python train.py --model="multi-label image tagger" --dataset="photos of plants, animals and fungi (iNaturalist)" --train_examples=38949 --image_size=32 --crop_scale_min=0.5 --horizontal_flip=true --translate=0.12 --color_jitter=0.2 --arch="vit" --norm="layernorm" --norm_position="pre" --hidden_act="gelu" --head_dim=64 --fused_qkv=false --bias="all" --qk_norm=false --parallel_block=false --moe="soft" --drop_path=0.05 --num_experts=8 --moe_every=1 --expert_mlp_ratio=0.25 --slots_per_expert=2 --shared_expert=false --patch_size=[4, 4] --conv_stem=false --layers=8 --width=256 --positions="learned" --pooling="mean" --num_labels=75 --residual_init="none" --optimizer="soap" --beta2=0.999 --learning_rate=0.00089 --beta1=0.95 --shampoo_beta=0.95 --eps=1e-08 --precondition_frequency=16 --max_precond_dim=512 --one_sided=false --adamw_lr_other_params=0.00089 --max_grad_norm=3.0 --ema_decay=0.995 --max_steps=11200 --batch_size=384 --epochs=110.4 --lr_schedule="wsd" --decay_fraction=0.2 --final_lr_fraction=0.1 --warmup_steps=2240 --weight_decay=0.3 --adamw_weight_decay_other_params=0
Rows from block 3 of a small multi-label image tagger, named by matrix and row number. Rows with one number within an expert belong to one neuron, the router's apart. Each number is 500 + 40 x the weight over its row's rms, rounded and kept within 0 to 999. All counts start at 0. Numbers have three digits each.
Before each expert's rows are labels from the 100 images, of 14848, where the router gives the expert most weight on average: "responds to" is what is common among them. Only what is clearly more common there than usual is listed. The data: photos of plants, animals and fungi (iNaturalist). In brackets: how many of the 100.
# router: slot weights (model.blocks.3.mlp.router.weight, 16x256, trained with AdamW), inputs 0-127
# up: expert up (model.blocks.3.mlp.up, 8x64x256), inputs 0-127
# down: expert down (model.blocks.3.mlp.down, 8x256x64, transposed), outputs 0-127

# expert 7
responds to: class: Aves (96); order Accipitriformes (35); family: Accipitridae (32)
router.14:422508525453430558555490538507561545559462410545461503550459499468543486487455504470484522539559506535576481541550545521567527482536495567533513504497540534489487477490457529498471507507529527548564467508427543534427512539518471459390538490484497430538573459495491500535439500482469506568403488489527427457491527445510485485518447553460576461499502465508529547509527426550558480498453
router.15:451523534476445511543510474546553490542469444473423584569488559457458524521463489489465550452551524514464459568461553454473527460529513487489522513495509466501535533461496512540409547498491450572563488504480533498482569525527559496463459570549561435545577461527515529478515447482508521451439515477583517438489445453429449472566485573427447513532491504446471508471499502510485515510527
up.0:440529436498568554495452488533522548455493504565431458439558487501465480513399554507490433484538492520497417520533558519562567528488498484454523426556523538429484486492523534471495532484487509491467476490474526495539465559553551444487503433495492441518515504499555531553517537481455478431446507532469509475428500461487487544502494462465544460484544512498463487406511526405540522482528
down.0:470450493503485498455496501481443431496494478414491509454469533511453473488453495427541494534460416542475486485506498484532455507491512471549479422484477575578535416446515408520534517418437555501497416486546523514428523581563569572607488559501518464507501509571507548524472441484550492484486516451457504465489549473487507466498541492532489438498450459533485444500540452525487430530457
up.1:416514491538503441584528503480546592483531472424497465554424518486507466563463475512480465443537480519478466509435503462502501530510474537485528547460451543495463551445442490526557524475482480534529440510448477557485538551517495417554505548488519516474487530533579582547439512517445515553514441468483515499421487553462582418481505526544452567469438501451494511423541476505578549539547
down.1:434505425473499509548614476610476478471511499520476486480451449446467511448417516540465540578481503508506490508526475535448535552492401523518461534483529490502527516518528564481464461485506464481528425408481464484559511497499480529483526521563488545589549440507572429516536497517482554492493595495507471447552541545454445468443523580493492494414558591516447442474474483444503495443460
up.2:509484468445412491549492454578488403522480627523449484518557482481478499555525458533532467494485467506485529466538587439486377519496503573525507471494516571475483483483472370473512558512505479503542582497481467433487564455484507501465466530457495528520513491477466466490427506530514528511513531587469545514484540513533475470547491451548480484475548497516546566515559508463497533454423
down.2:478539526474449514502469470512553597445536527467489475534521546558428470466587498483511494487429417452459521540534465525488535519505466476524527487440518448515530496519538500488495537528530468458499461499540489553457508493499534462517622483521446470440462530586490552470563475492453403514476504525495469473475494496444488540457606518468487510545545579507448530524393517445495514515476
up.3:532519434492508485522429495413508474404522484537489488562497476490501515452506437499488499488546612494492514521507484509444517534497533511524543493518518479419572453524476556499572514567457536404429478465430426589502483484484528456510461473423557589464485483517456484538446521449512502475549467494521467553501425520474448500469522502495513525485503578482577465496510506525523516478534
down.3:534555503546516510513506428482506553446478529580545511538533477532533509567454568435529509519472497510511417378522478534538550459510526536398501558562495480562423502482509518496469602477462481499572521551548489515503501462534475558498499475483482512451582499502542538481481561494460486478517503536521422441419510511540501417416454548478472567497466480455506497473531506473483494443522
up.4:508534502457442461517522493544544473586507445475453558505547527459454513487441564509476564465522545499501488493470489480600533517575382460472441460577540522502470535476422520506457512494409483470513485469501487578485519536479443491478533479407472439492525459530493510497491562550557452486495529444513510460495477545468554584471541528541492466460496481508514555559447519520545478476581
down.4:461462471499582481499511516520482503436541513480499527569532546459525523499502480525541484530533570537545550414422471494543534555520501478498497478507521502521432434453432512524475499436520514456524483507443490508414504456490471533528531571513520494447454539381500474490488511464446486500519466460475477540539524502444528406544578496566503548529501433443520534492532536581484518478510
up.5:503511503446495457441459506500550525445487486523473493479489523502575521470425490531514464497477505487562520500497520585506501475514526490525483607540469569518509461537490487484460521564544474508501516465533529561521533491474499559454500556560450535457495466473477437508505566528462409440462477453474513512557491499575469502517549452486525427458439522546490483594471529508501533410465
down.5:544528476482513493469494494472497514502454490560480539512456520520473538575472523518523500514518509456495481541471529512470449500657415464471482443512538524513526493555516425602537468522523549501502469463558490520511485470564460474451484449482527489474518488511464504511505525483492396404539498526398518476547481549530528481509491516555453396502538520563568477519452495503440445515515
up.6:505500504586493460527515503522483461530499535504459496478531487464582506529533500546516497525481430483481490556531534519558508570556480535469562523458546515474421533491487540465518516528416505531468459516449439474563410444548510407570514505497518550483449534537531514530541507505472468497530426487533451517518453488509511578496525387554462524504483494508400488579489512532491541526519
down.6:528482468521586583507583545490551450492523551439502482519446485437474517549473518491512524503522428493415521483552472520500559438505462496528506489570563453476520549455421452486549493486423526519518519501468526458475485456521532519420561566520506486461545504524556529498423585459534458532505444519481482518543487463460520495474509482494546504508497530417446572501485521532419491506506
up.7:490421465462518519527467524512545475513456472396478487549456481510504543519510516479540525559465503493518475445525483521502455493486453565555512561520457500526518478482504478450456459514512470477587461553456517479463517393482516496475494534615509527456520494476453428494458411495509537488557518599525544556495501489494454478525450514549526507539485463488526480525487560449513562511425
down.7:464471538467520600494447444495487583550489505588455518583524522517529537471550517573450510479454498440459474504480600526504546556490539471475498536558471452491505531463433506497505555472476483528520563470544488546483497493527508511583557512578488510569492510472507460492528564593445519595514496518509417568514464500517541462436436505471444454509482502521532459471499442458458518582530
up.8:470468438489503507522485490538510584436516503502540398424474525494496539554418537452491469540509500468507449493509550448543530535476385585499413513478529470501467532506465516463532548507463487490474502500506544504448533563528472524514484498456574441494488436535506564476567490486477526461463479462446496515454480531486514435535498479454527531460542450437532405497471553490556499450486
down.8:576534481562482540451533542484466520473507436481480552474510529573477522507442535553488514464524520522440474522494484517571522453480531575445529503535505532460482452572535528484460476482570456481482526485503465495514502520555520438481437466568565517481524496531478471471491582568500487408493525496439532457519448518536487523476509462495424464543549526583466406561525475474514519472482
up.9:518460469585521492519516538512514561572488436565516472487484485572529489501533504583504513451489500519475540497478563510486501499559454510489476463483468562457473529491521490517418490542595443550468488491480441389479503522484502441562466495459435448428516390553478517498577510534543486510503493504524532499514539440504489518498460460436476484435488538518449520505544495454484515540468
down.9:497506484470468475489518491527527453513561505502505452430550490502576550467566508502544528516486462439381543487486575392501498584559512498439488545494504427560497496455523489476439424515488528493487482524528583506465491497543452536500528512501538504445470525490567484465434486531490582581515519458490552535514503531442483492545410492541501498465527469520483457540585519533537463517498
up.10:487527496530533518522469475443456466532455517512557537595569479559501519440496501494474495471527429480550535501542486562488470441449536488511498530502482549505427514510472506541474460440566527539470502495583474461476556503618488509535504506463522493559514590474534467575563458495415518561509570541504476528470535443540514414479505514496421579460481502557521492446515462497519462565429
down.10:425439599554518451502471468471539495508586532531478521438482505562506505559497480445500498513552529456484491424522476529442543493431532497468488491490530476485491620517521482448476535491493521455456482482386449513460440529484540573552515552515513569447443483586483487415537514529505521459499459468518494561486491520453485470464539524542502485462506501473496405435532481529499485470440
up.11:486498472553574422513461495550505462487440467518524513519520487558542505535516591516456494459484456493474492516432482539543473494564458481488526481494499527506420524447506490431510499569444468502520519502452509423451478554569510514497478504519536485527373502536487500537486478476476504515528485489423570492459490477454512474482518454516504613522507448509471572508467473490515407441454
down.11:548497462523481530470547480496495461493523466404496486482488553529585466490545479537516486504480497434523538514466488545569508448480563567505396449517522514491521478525522479463513479525445511463480524464385516504552477485506500533517460452511505507462436507588473457515511520533528500523504459536515508451596459553503566552473488506469487521483528530460489516522530511520380609531541
up.12:519548521444507492385570512527412545551532502535448559532527494500484520469391497470494544493484483471506483461536461445503439445518577508493592507473524466477421478538521458529451453479476478569495499499537501509452487486505545481534461549504535482527540445415433572521448496434431470601531515547474524490503495472468456486478446544533457499487474459485512564493472457511545515509487
down.12:555519542495492387552428537522436526463500436501525443485440459539505492483547519501459471477508478441465483524500493570590502450435498515494436449469502514541513486549556528499561433497611472477483499517487522473491425532431474498435566475430516508511414530484523465505566495495515540484525467468504464486541551454465517563566549518468545525526507450515543519480577540540460523443506
up.13:486494432502534467464495548576508546541558527539541479475472473514451464507521502526496554523489463516456482518452413571502442476475409544440522456477489544461483432432566479517516532455534478409519499528470513502516471532519468506511491516462535513606502467500523485521519477565565430506413503587484418444507506441542507471462500455481507509507594615484531489557510500501479477483541
down.13:474483550571488477500562554537537488460511482474561570499500426528412434511433470487506443539437442511476493556567402486534421509527515468534488504445478556537557549548516483502552520495559541431469535470457461482560489444484501441494454465472498550537456466441484524571522479531576468467468464493571482467488560520565470493582581539509488544475499503545497509543537410567434511505523
up.14:454495483465489415528507465459423589544610513461489492456531536503523522520490488490496536478486428516484498441493546480544477497443460463473515506573513512475421565510625536474528531536458540470441485453577515512500485461516552494492518588466524569461496536531471497535548466526562426453535497454444475573550409475519552483473445465478463453478543489536488493574473531522539443466525
down.14:470483439491561606517467533541526560476450505548522456466526531499566507495536519443440448507462471562508539491556459620499506449565527505472542529529535546429536468493549472481476574469489527512410470521465482495532520497503427421518443480516451435463479481577523542523396412453532524531552486495488515586546530539471490475516524477512559441535419528490521446513438532445508546485536

# expert 4
responds to: phylum Chordata (99); order Anseriformes (36); family: Anatidae (36)
router.8:452497475495523537467470484571534491537557530548495533531533504486464507535439438532535543554489540479513502535472510466564566464522416534465510497437550478444526472441511506478553523556543503521564514485468557565500483546522464542436463574499455392540476499581516576407478499511587466461479464494556550520551524454474514474514547490467481531445548523444505463545442555502512472447551
router.9:432438473484473495495485498579512552574492568565488531498582520514478546552494477501493478550470530462532522601474496490527547496582438553452512519422494552456469439483520460484555515513517479545547524452505494533516480454581558477457568572485468429511496520527504493433508500539539465469527495440549534493586537447475523518579525473468487526459550417466456482579458537500502464513525
up.0:523509477529536511501480473457458467494524563525469494561492497519502454494522506409487506463515482554509565494489532525460500476540450471476537432537533535453510461505578513435510509476556533620512524548494553477526502514523531470518493491459490428481572522502550530515503552572453507534456451456490525555493448577549546561452535435476491451514513471429497486533454455461572497430395
down.0:472524497562488505499506534487491420427484483487492446526474490532525566501478492533510448541548564492502469511524457501464528440507473526475493517483483491546560515457496515453554445511400467400521498527453594454517527464496521455477558549527482539443490523472505576477496484485543491510448475513465406507489496516450462524502506495493439494502448563524439537511486508475508535604502
up.1:577496539512428489470458528482490502410467510488502515484473484492507504501487495488452419509508531498491471520490512519515404473492476522475541522415457425515488498540518485481555502501474493454526533410442552442512498452523532561422520544522459536496401516495498493569491458551562480520488490494472437491568482560553475562499540501500537364501521516515499559457523475498453485460461
down.1:531477495405515460534464515482517495502499511475426472475485454570497490503414493504486473511492523443466504543464455563485537513485461587504502400494520478493489561456511545457451493470485556496480470511480494488472522512524527460519490442541529492540507454613531471453462459519518548544497492472429458518508511513524571485476496526491448441375516469492447537508504468472518575548519
up.2:539458433508526591490470533556493523511492500454531439556437572558486529527499501515456446514469530528498452458479420499547464459460565471447535517442534459498487548461450549463540531447527544447469473521479449481468484547565569406588439492467575472438505440568517476461449529454446502514498436485508494428573548430506430507544539512463556502484512499463463513491574539506526516525497
down.2:480521440506482511500485469390556487504478527518495563579453431551526444496493485542484479518513539498527496526531500508468598482550486462491483477527504495472506442460393511493506485472462512539513545468456526545472477406510444465499581472552467579627499489437497522503487506501510517522525490460446525479545498463526469510556470486614550496563430557437497572463565499508543488442447
up.3:488513592434581458425483494480485552494519473465483522542470519479517524460563555471504478415459574483481487500490455475438492480578518478533502471494451487480529557523532450386521506555515450488520448508531530550511544533505502524515482407535422525436552434534504576498505429435514531499545530501540507510554515487486491483438439456531495524552539480532476506421507558488525527416559
down.3:537460619522459492446522454440471471508530483511551513464441426577538502457456476496484448426487493534507497511431496542480521546489510511596544528510476514462490496464573487533483488478513589538530414482507470472513490458512514511513481500555526550504452481516513516555522504486477553496483508466457541531530574520494487497455529538543452505502526601454526480480522551502423449546472
up.4:483522570526484495417488563518510484560472495500471454514501474478512503440494500479418481532358505513453552443563555449427533520517548495549517540557444541489487533517487461459506483459533479526488443542525500501504492502475586476477568511477509447530524502492422427613488560491523543472571493471501556525477509521533504465507493545469517469493472519515525549545531525481475456574479
down.4:455510576538566437502517384519466518486556475562489510444448557505509547491519490550564546458508556535567528499483497415503435619454477483506446457460518466474500509486415449461505450509489544505539540467520454516483531476438495472525476476482446463500461533455515522520511566502448480461545529443557504592464499532476528483560514502563490510528489480435507411475552481461595496480526
up.5:477488502529459501430506522567491492557539475495517531465488516448518537525489476507580548476540443487474593495519523496508551473537496553539517390559436506584473533511463516505500559466492464472468449578532520447465495543496540466517485463543500446469457536503478511599510475459548524538536462529482489539398571506487505459526485457479507539502482542456489527502508521538464523470515
down.5:460445557471429511484504544500544535480535495469542525486511502451491449503536539468470413480529484549551499531440583548526518442516484565505527494566474544534474456493490486505522512482455507519494546511492453537521525493517472473362463544480477636457483420533535454459450450447422485475549462530448535469447521473525509439503555510494483445563469472480547503444441581525527530522439
up.6:505537514509408499494446502428437511466480471471508567511557546463465496501432508503500520525459457507565468525477499465502497550511554592502503386466563507489476481476464487515556538478526521473486570487567521467470508487489608586482505410489467540538549486473431461514522483528520506494493516504523556509475507563540480545522541543554509533482548440484537487527565552531496496487469
down.6:472515520456497514448492516549514577494586507521523464484519543550484442554485553518522531446455535448508513507545449522516545475546414620486601540454496494488482535545530518449481532582527491500494551525496465549477479515535518531445489501488487506516569460543538477450513530495467534463427528445492385487462546445562486535484512443466536506502458497592473453451523563532608560471545
up.7:495459467554497442497474529495490532557540450533539494505506569521558463531492471513473551463482475481512433409504558508483409473535525470504463531516573432483554587507548454478495564491510438481433490515520475507504538498437503516534512530458580464465462480525540512487519495516530547504446541461496471527514475397514532476482533479464438501526475555436575494555592499513527527447486
down.7:506498555547467511484510523439523560522487519497457540537521488584528407477526460512527565483509568474452476502536467482578555533543513537486533487530475537466558466531526531512461521446479502530504540513488568441521431459521497528498512454481434517489487560434470485460502570549475481498458478547461423532490464543509449522544575470522516505629570452513434496499585449432441499579534
up.8:479529503518504545480444530477513542509540585501510431467435536500497473493526434482473505506491534515514496535521412481509456412450489533512593504566484489462577500463511478481514486443465440554509522508529478568493394492515432519481513557516446496475535575516548440513486469546535522552508456516517423520536456492570517546539531471505449545465471495467420508445544464440495526480459
down.8:463411508474541538509460469559509463420504495544529522527547503524472462536409471547522512515540468513460554483498535512451486591465448497547515508478582529494512449478552534508499471491484450553476517469481506419491542475463500529500487507495503494485554583462432460488412481458475549515540471405431444511533618566539511440468500480550537565487593555508531526467509498466556531463510
up.9:613480496625394427455410512535447506448516519385503504516527533460544532607458463493529536486462499482560559467486451536530516519496515517595500480475597471530438528458502487484532478517510471596517529467463501530490516481490497561493501518531492536446489470514490507538517486471457498488472453524451510469499529500460492494497411478502543477474555494539492529502499473542560469493476
down.9:514511530490530467523553523491507515486466430484451486529551429490543522442513520448507489481503502510492576516485460514450504474479455461547507464464534482454538523486483400512463485481571410540533484504530481492510451540553474477507435490484555507565498497501475475542549532555499593512496531495540535412500489479424515513538533519517471479484470420573408487496541497524546501564539
up.10:498477478491485492557514467435532500470514527421503460540509498536435532499438508540515545502542511491459482504425486530519513522503511526515497560514523536499522543440484523429523534500529566522409506511552533486499511508487556546525536529444453624451541509493553568539513540616533448468487573478566527535556549552459592432433380490463516559491486541474517531479456525564510485444524
down.10:428505492516529516551441459545609455508548451477408508530533501568535472569569431428486517468537469481476452462565486465431538533536496472454464477560520500506494552516437499576430518517481475475512426515451491515568536496451531467436458602505568453529569491535518556480524504525453510525543519541538483530521505555542548482502496481481498528459465412511454504462475462532537468499482
up.11:534446532526469502388550498523516533467433497542564452521510574503458472521568515527537489606422545481533487439512563507461511545483429504511496426549446482541473558519471466610533478523552493505438466527530495459536494484485504479545558501492498491478486566465461531488485491462468479502470444527548456522507541526454468494502492464539504559485452487488542503457508434499491486431513
down.11:498450506563485498532462505496474589505487482480555490512502512472504462493576458489497504489494532531488511507469417528492535506479484558468548520486554465492474538540530481547477496485522504493444568542526509507476502434541573592443468464527535461512480510544516460461514584572436486485436446498538546456515483476522513471510417479478408559543432436474529513504532494498557567513507
up.12:498547503550459574478506440507546530508446434467464517437536540584487483528526553541503523428532482541474432494474548500475500533491512531557404472465543517504482517469541438533461447462477497539511516507530487547530515546476501529526462499512502550503535447477474508538573513468514532486483510405558487469429529431511451502445472477574428545550475525501414524449466530544439489504482
down.12:464484452470535489416550504494575446457508459450498562579450516496516505507526456554544533498444454473455564481564512441507501520497455517511509499513555505524461485513629531538512487494491493581551523526604489542522518513493508443540448546560515418516448523540501450456475486461460538498463486570514529491483501531497540514478493463517412481464546548471503439481531482548403482475565
up.13:479474522486524535485513477587522511491404464483519522550526485448535433477494494565502541447451515511526521558509445544504533468437496485441485504534512431476497513474482624479502574460517506547558445534500503568511556514528503474455557566486498555502511543497514464563481435523498511534497456518512521494493454466447509440411494541527584452464503505522530481490516532492530465549535
down.13:513536499492602573533468449462522457479483510441551525554472496554569494573496560483548478473476467610575490474467483519531528451546544433523493521484450491485448491480484421530490539547488419574487513525480489490478580534526449441575464465528515471518438507545500452498538465456566491522519477464528582464537485517479434465441470493493518493374508463486462537554432466528522544453477
up.14:556497480443504492508486540570472490557503559442569592464524461539437488567523512534549534521449583461507553457548441510496481461509506465517452505482451454510505532509509469487530583468606528477460532476440494529471480510519534454507516447483493547530419481523451445468471498507466467505558554540510467514432469476489537498434506406563565527544439546484544539509516479425507497515576
down.14:470558482499491491500544559486583472561413468485464502472485454557577511457509520504476490566504467563547504448412497481557519527445518512518468510505558495430506449503520471438452492493537509628529508552493536469543495493479524510508498450443515483541521498479547432450455429490520509568547466462494441487561528484496512442511470517523600448489441485568463565550419532487403561375547

# expert 0
responds to: class Insecta (62); phylum Arthropoda (62); order Lepidoptera (37)
router.0:536524457541565480530546549506477482444559514470508501433441502495506413483499481419475465448487562508494544452547542525530473509471473478465501506550494555505438485599427507520490435510472542546457503480575535477565446465483437463584508455508557613503487506522530455532498483501445467578479518528525473500432468508530488514539457480531518485530463473529523534476536389403510539520437
router.1:504534481577522491518523553495445511506483492517476473495478489516517439477453457424485472502486540557484547461533585527539478540468449553486517509530515582513424483611425493538503442469498527537471493479525541488513466482464480485584463472531522554455502505481447442525467547524474487592502521537468452529445468515547469532518425497497522520512496474487544543453510418435514504535443
up.0:487488499522483524505554503504499484538429501474525529514517549511459500466480475522534478465458503583553487481544531495495481428546481550436514440553494552459517487424457496513485492499415486531551525435529527500513447538525518479459467432493442472518545544490479408503437540416499583533550432462484476490554519448460469435450431455468491539482471409490421500555573479565530467542573
down.0:539511541512521550533518535461442595479498468509485456522492460493505536437655488505497499396493459469502515485530476436478556494470470598467528485512520406505511521559531446496504493479479546478474528520496501553469499530531522541553535507515520581481417516489557553498538422473538533490512523509454518468536546553506489488473457450476570463466526594512520455512408546474485559529455
up.1:511520505490458505501478563535461493556520505518479500533512547454478515529502579571480525493521508548483428515519454516521489430532471429450460461475578512428567468489489513503467496533515534498559531591446518495492474509477525505515483514444486534521490474453494510564457507451574450482491476481474456499492500420478451515512430438562525573552512533429439502594498456475534449455509
down.1:471514503444504496501529468521471515461460482544519518497451542534443500480490542502491563522495506459455496549517473521538536553507534506522412486525550499489438508443451457463471544548486433476427491535501494441505488444485529521519559541519483502471483530512483504485510615549497469458565504481558533544518497493500453514479554563566497514464583451536513449490471557520425464475501
up.2:418525524513541523558493500536445490557500580463450528479568524472497506485448478574503529526566479588548548465502518530483502521403456543544557555565501536479506460512519541523547564541532501468523486569508466551509445526468481436459488516476503479431501497384519519562510483565519538467518500560492471531542537468472473438485504555493457555518517520454523424551475551441455543494491
down.2:538546471560463533434536473477495425467541433506481494455488492517460560519461506508502582451453449472499459587503578435488548498520470532549504409438587487522473466529490451576426482515523497517538528454536515485510478522554490603473485502492496496547525516507393468535436494492471453469431465591439498495510534519461470501495558444495503476482503530518442532506487517587507613517489
up.3:568474433463545473534490547477443483537523476498455482461457482539531590511531506499506573498448483485430512502519528482488458594476494532484507464526564539493503493499569438476465491472461507529538531453551471476475446527514491529434508481536497505519487556479508515557554501511546440515512487516499518519559493489510491446475487457534528521441539484422509452553501529486542476520532
down.3:497536511469403471446469560490555499510551421599491477459526483497488498492588456499467433449490539541477592554484522482532526496496476465507501539510498424497498544416505477480570500458517486443490479523486568448512537479534566508446524513445460483465472491489453559490512492618496527494512500531477578544470503520482506485519589534490508475487450470550500448404534557541599540538505
up.4:507504527516509519500544536583468502552512460495550441494498545431445497567392468429504527551561507462606545513542505423524472478557494518431478478413479421475475528498514504477523529485561514492550459510505487461541519501510543481456553494574530494517469494564420504511494526451552498478537494481484510487548502528446519468442457488549514448497537577483578513463513583466561559437523
down.4:497484498468444566498512529525538507500437474444479580563505568442467570458483531457452563480494542493477532554539516463516478547479542489490492506486497575430478474520539503527577493463482445548496536509565502485429556469507471523510481517535467450454485505495566486479499479548536567425498445566573490502481384464490499535502480614472547498479608523535492520506580476529542506544566
up.5:541453516399487510478507459511544499484492503526533495550572565537496551423515397443478480450516485520477464526391460553536574480410541519380472542511498515601464456473485467447501575549466504455463502477535510453459526469516412526466501490545536521449439528501555505455477531473499512519550567519459465497481534543442532522469537504494493416479509531617546471570546519482507440471550
down.5:489497516476462426407540531415478491525432463464460572437543491464528466491569502506571516531498482488500493555504545514502520592506486435551489533456502485453470527556431481540505481550522509602523493475462544452520471440490522512507543472531489463498462527491502514433490526499477482538457534482497530422488470509573588466531476443490469525514459482423502535541560488461507493517468
up.6:480503469435515450432489495558541506470497520514592465486499501551463527475609451531534476543437472503526472448462489466531508512507527533509521499457591552436514436479528506454526531493550535499590476474479520455438507538427558509528516484536496479539506445592481543520399498501582471564436528539485511436504491513495506400523481465533402514498540521547439488525530485470449525450520
down.6:512483424549448509537520492481504475474577479438433557579530445490505515491441478523507545469466506546585488544524466456446544470599517520490480549559464442422542477475486515517569527492530518473528493505522522500503493502460439517493551516586504496489445495518557464528550460479454470543487463544482466552470526518440519517427504493473492446523502515449544555471521530575499507517488
up.7:489498460448519561533503502505484550521479559495518450536459540534441477420434516490521482504567534513542482570473477466471472377474491500532486584518483457507529454506443498482579455621529478495503507557501482511539535533543515433482412482519453498497488579518519496502461553483472525500523503477471495502517482514491502556485529447457520498469546533500514464442491506507519532444517
down.7:491450511431479458509561526514416443516482513547556497476469520515513487565563481546548456486465459479512522491507507542525522461472538550500539502491536483482514519497538569544525471412535499594558426469530490546559534451523475545491513529518515583512569436493491474516472515475444528485566488528493504553516480444474462498507579489519504476503482513489487544525566499484518510471422
up.8:468463510490585437488494380463528480483563500559473554527529609480469504478557542504492485483439567447488554497465541502506525539491491513494515515476444455531493552508514453531448501494510497442491522459453470469501498473490608519467515515512426519531599535486523429497545462489445427440538533497465514450476525575501496474505482572459457526569457492545501553500489493495509522469502
down.8:561513529496504530508469574447479462542424516511510571499504480436532475541503490541514513480465466505519468475501574492456394410467445490557551477469534521436528509524496544572518572510552542514499470533491466506528522495539469457475459517461476467492455436464515470466522548534471516490465503528530519471524505529532446491538528441553463498575594470476449534472493567486491469520454
up.9:469441504548437526508474495410501507520473588569457501488458530451484580505486497565516554555500472493496495553534481462485498493481448471493462413451488485471519498490503473448484455400474511580501553570463542495523489517536512444569473470561512466492581477472512529539580490554516527452475589478526428465490531531506512483474532451459479493482454525471452584510545429532451477488500
down.9:450525485454560447522421429525521421513540472487489525478479535440540439483507416447460509516529598496537494424516540571473455502470587515439506427498436518466481518521448533501479487509496518459421467485451536488595535507472487524538512583507514544498538532482445533463453531512531507452492485485512510529526456492493498474479520499451463515488488459573485637532535578487513482508507
up.10:466562530458492500493514579470557475524485482525545515419526480541495489512497492488493438550441484515576474429474508552509568585495456475460476558438541472503432532527499488504472484510410503437505505410512456510500504498505466508538483464515447405478562527468493435453500506469559476485504497494512524534518471486534523539546526565505550539513564526474502465558424547505459493443471
down.10:563499533525472516419504457557487536501504512532460467510510578417506509478511512550486499491434473442548563416517508485488506444500523526512471449586538525489537486452465502452489569516438484538557548559535483446454457479513456451478569550587588508475532483490494509518481485452524537469446456474476563498518419549477486555416549497464538479566491511437529415522471423540375537546416
up.11:463491453464488532515482503562526407482499474450519474533576481555481465464420504526550465508501562533510525515483470448414494544471460475564435502494451521430444541474426559473485442490548493536546557524430475476448525520486485480551509512483506498477507513530568526536444479455527532571496490490498562493561500481527493450565583468469475479471495477524475461438501532493472520537530
down.11:567502497467526467506427450542505606480463451486503487436479460527526490502528514517502441492471423451510526426556491549519566480540504581457510487505580495477584496491500450543535490524458481523511528535569519491508512541465543517517523493430501483459499536505483484440545514478531497381481490483516437503487443424551543498491461556494504512531457495511527502559551526526595501458525
up.12:576498479518506491475376435500459491575484477567516510534521531523446477502513505517509464482443559562503525494513566493467543459478490486464508511481493527475524501486493521464516514551508444552508465516531486510479459433571480510411478534498532482501513558511458567464486476514513494456492440477560463582450517497532521524512435529517498581510504447491427585579497481471469472526520
down.12:515568507494503478500483512501544434527502518462479457484481438488569460447398499459557439517530446513516528428479415557509475514599492552504475548518477479453459508495476444531485545567517551421518490502530541533463552513488510457478586529510538472525435501436525492450510434487430468459501479478436462430537542499487475498538554526432459544538502505518564522463489542479491475559503
up.13:566525536594514435491504563519557484423489524550459503477541431528531554488472543479578544509522500464516492509458476627507500571526503499509538482475529476565493480502515536460535506560498567558480455536492499514492551571563545442491540428528480464414538453450458474537469503457529492512503561558462490540494509425463463465501552548530481539507546584483490476506531506477586551504482
down.13:504460475502497550485444539502504462472523505456523468479537514539471546520548546503492508536566459498532519566496463445560530505515501580453566465471443514494468537426491485508449497468513502419535436538452483551525507523501410447600489524399495438544490473519479525507451451511487440496512468516516483536532445490500449510487490539501402518469522518505478531516460458477525492491545
up.14:449568439527506529503508485513553508443446480463498479552544539471462463550372382509540588532545485489563532525524413484511470477480523458480488596491515495567514481480449517491465437538497482479501438530487495480458567442520446549508460427534529430525583530452521454534545476496452519498458498555468500497510445540477498566544568581490563452532493509476523546508488528480536534513466
down.14:507485468450396524500476554520472447495481443535490438526480397525405481564549533520524466519481428541552538571462614532518498563505479510548488432523454553511604520433592476448575561471552480504465406472449449475543441524587559485491472494435477508554472572516493453509505589541509493450431571474512466461495463516503484504496502504493474471453483459540576506534484498571456472536532